{"encoder_arch": "crnn", "model": "encoder-decoder audio transcriber", "n_mels": 80, "vocab_size": 5132, "encoder_kernel_size": 5, "decoder_layers": 8, "decoder_norm_position": "pre", "decoder_tie_embeddings": false, "residual_init": "none", "lr": 0.023, "grad_clip": 3.0, "adamw_weight_decay_other_params": 0.05}
Rows from block 3 of the audio encoder of a small encoder-decoder audio transcriber, named by matrix and row number. Each number is 128 + 32 x the weight over its row's rms, rounded and kept within 0 to 255. All counts start at 0. Numbers have three digits each.
After each channel's rows are labels from the 100 clips, of 14976, where the channel reaches its highest value: "loudest band" is the band of the loudest frequency at the time of the peak. Only what is clearly more common there than usual is listed. The data: short read English sentences (LibriTTS-R). In brackets: how many of the 100.
# conv: width-5 conv (encoder.blocks.3.conv.weight, 128x128x5, each kernel summed), inputs 96-127

conv.74:140083132133112155161120175145163161124151130152124234203091213135106097129108186171136140137096
loudest band: 250 to 500 Hz (39); 500 to 1000 Hz (26)

conv.93:146118133183161092141138078106097137123130146144102153128128123121075142158125100181113139155156
loudest band: 4000 to 8000 Hz (27)

conv.84:139097119100158121152080125132091128139136099147119056089121145078121171160172108126128133138106
loudest band: 250 to 500 Hz (46)

conv.91:137101115135138076129133073144170128085083080113133089142102123120084146140226133104102095117149
loudest band: 250 to 500 Hz (35)

conv.44:166077112069104110104207096119109137130077141093158164165136175178136120140105081170148192155136
loudest band: 4000 to 8000 Hz (49)

conv.76:089164121050098205124139097152109151156153141153096137138089135139127140106152128066131150106149
loudest band: 250 to 500 Hz (30)

conv.77:131105144043105137136137127133089151127133059108125125145110187146131103126092113101099146143143
loudest band: 4000 to 8000 Hz (35)

conv.9:098062115134128148132152116096127076145127121105094120127100160126073113108154124144104187101145
loudest band: 250 to 500 Hz (34)

conv.51:152169140094099139152144119149142159119121159139138116153117061184145144146114110130075143140155
loudest band: 4000 to 8000 Hz (25)

conv.33:122088134143116132106151132128068159151166178090100156130184160174171174168143185115199168122135
loudest band: 250 to 500 Hz (34)

conv.29:155095152114112070089136141074115071116083092130115099102134117109126151134082119136138118113102
loudest band: 250 to 500 Hz (27)

conv.115:074150151078134160075123135147129119147103159112106081178112118097138151129152152161114115094101
loudest band: 250 to 500 Hz (50)

conv.75:160124109101169114090136123143120087149126098148114109097098190128112165116127140108049120112116
loudest band: 4000 to 8000 Hz (89)

conv.0:140138137092150100151191131151135124129081116115137066122146141142172091148142132164165155151154
loudest band: 250 to 500 Hz (28)

conv.125:188139136113131160115112193149144156170134124153114091088108101138194145176107136090165132191128
loudest band: 4000 to 8000 Hz (64); 2000 to 4000 Hz (28)

conv.53:137099149114145076116112130139096110182154091136084121121154102090145146102118094098148148149174
loudest band: 4000 to 8000 Hz (28)

conv.30:155151108163108133194109103139119134134145160140112093161123122119180125102212081163156109092157
loudest band: 250 to 500 Hz (35)

conv.27:125110108119093124104113112100139099167129153118113089092138146128142191161120151132182138101118
loudest band: 4000 to 8000 Hz (41)

conv.34:074103120127095182114154085151168146124129125117149208157125167139184148129140123145229132208148
loudest band: 4000 to 8000 Hz (31); 2000 to 4000 Hz (25)

conv.41:158163107071126125149189080069123171150096136151142157099134135158125126143183069117039096069176
loudest band: 250 to 500 Hz (49)

conv.5:160109145182164131058146148097118139082148091122111086102086075133166127141115134161155069156124
loudest band: 4000 to 8000 Hz (35)

conv.23:135187118131151129092104135056154144101157116151158077168127166107150115108129160142148114107117
loudest band: 250 to 500 Hz (38)

conv.52:204127136141114149109165146100102153136126134107140146122150188163163143123154087151166117104178
loudest band: 4000 to 8000 Hz (43)

conv.55:151113098103152124134128138121099101122037092098062109080132111128162104086107098115138156139145
loudest band: 4000 to 8000 Hz (53)

conv.105:136153120155090138193141163135077124134128154114083128120137140091171099113106115198135124176147
loudest band: 250 to 500 Hz (43)

conv.114:128156150132133237151092125134131089129149121162084109097109152075147161153148115142128105132164
loudest band: 250 to 500 Hz (36)

conv.73:147146133141137126102136124059159149155161130136121128176076175149146136111097127104163083096136
loudest band: 250 to 500 Hz (55)

conv.81:162151118143143093126105106147175105104119086105123089129142110176183130135158151077105136150158
loudest band: 4000 to 8000 Hz (75)

conv.118:133105112076147149129136125131101147127088133139136110106143167106124108126106133109094160167168
loudest band: 250 to 500 Hz (31)

conv.65:137102109138132119092201104067135139137135062125091060122112090096136090124126175089143110132101
loudest band: 250 to 500 Hz (28)

conv.24:095159125145114101200144083165131165160153181125130049151153076147123153148145139149149107084115
loudest band: 4000 to 8000 Hz (60); 2000 to 4000 Hz (36)

conv.61:211038135093104154110198147146118136161183146145102094163116112092108122119146104161152121134113
loudest band: 250 to 500 Hz (36); 500 to 1000 Hz (27)

conv.4:108184095140132109121101133134088184153100120126195123141168089180152111177122168169142149129087
loudest band: 250 to 500 Hz (35)

conv.2:186137200158159188157152142114148112105141186136136179118076082123136114129130176140140136133089
loudest band: 250 to 500 Hz (27)

conv.99:096098104203093124058170152183127093138127149097131108118109152091179153109101131193190094169137
loudest band: 250 to 500 Hz (30)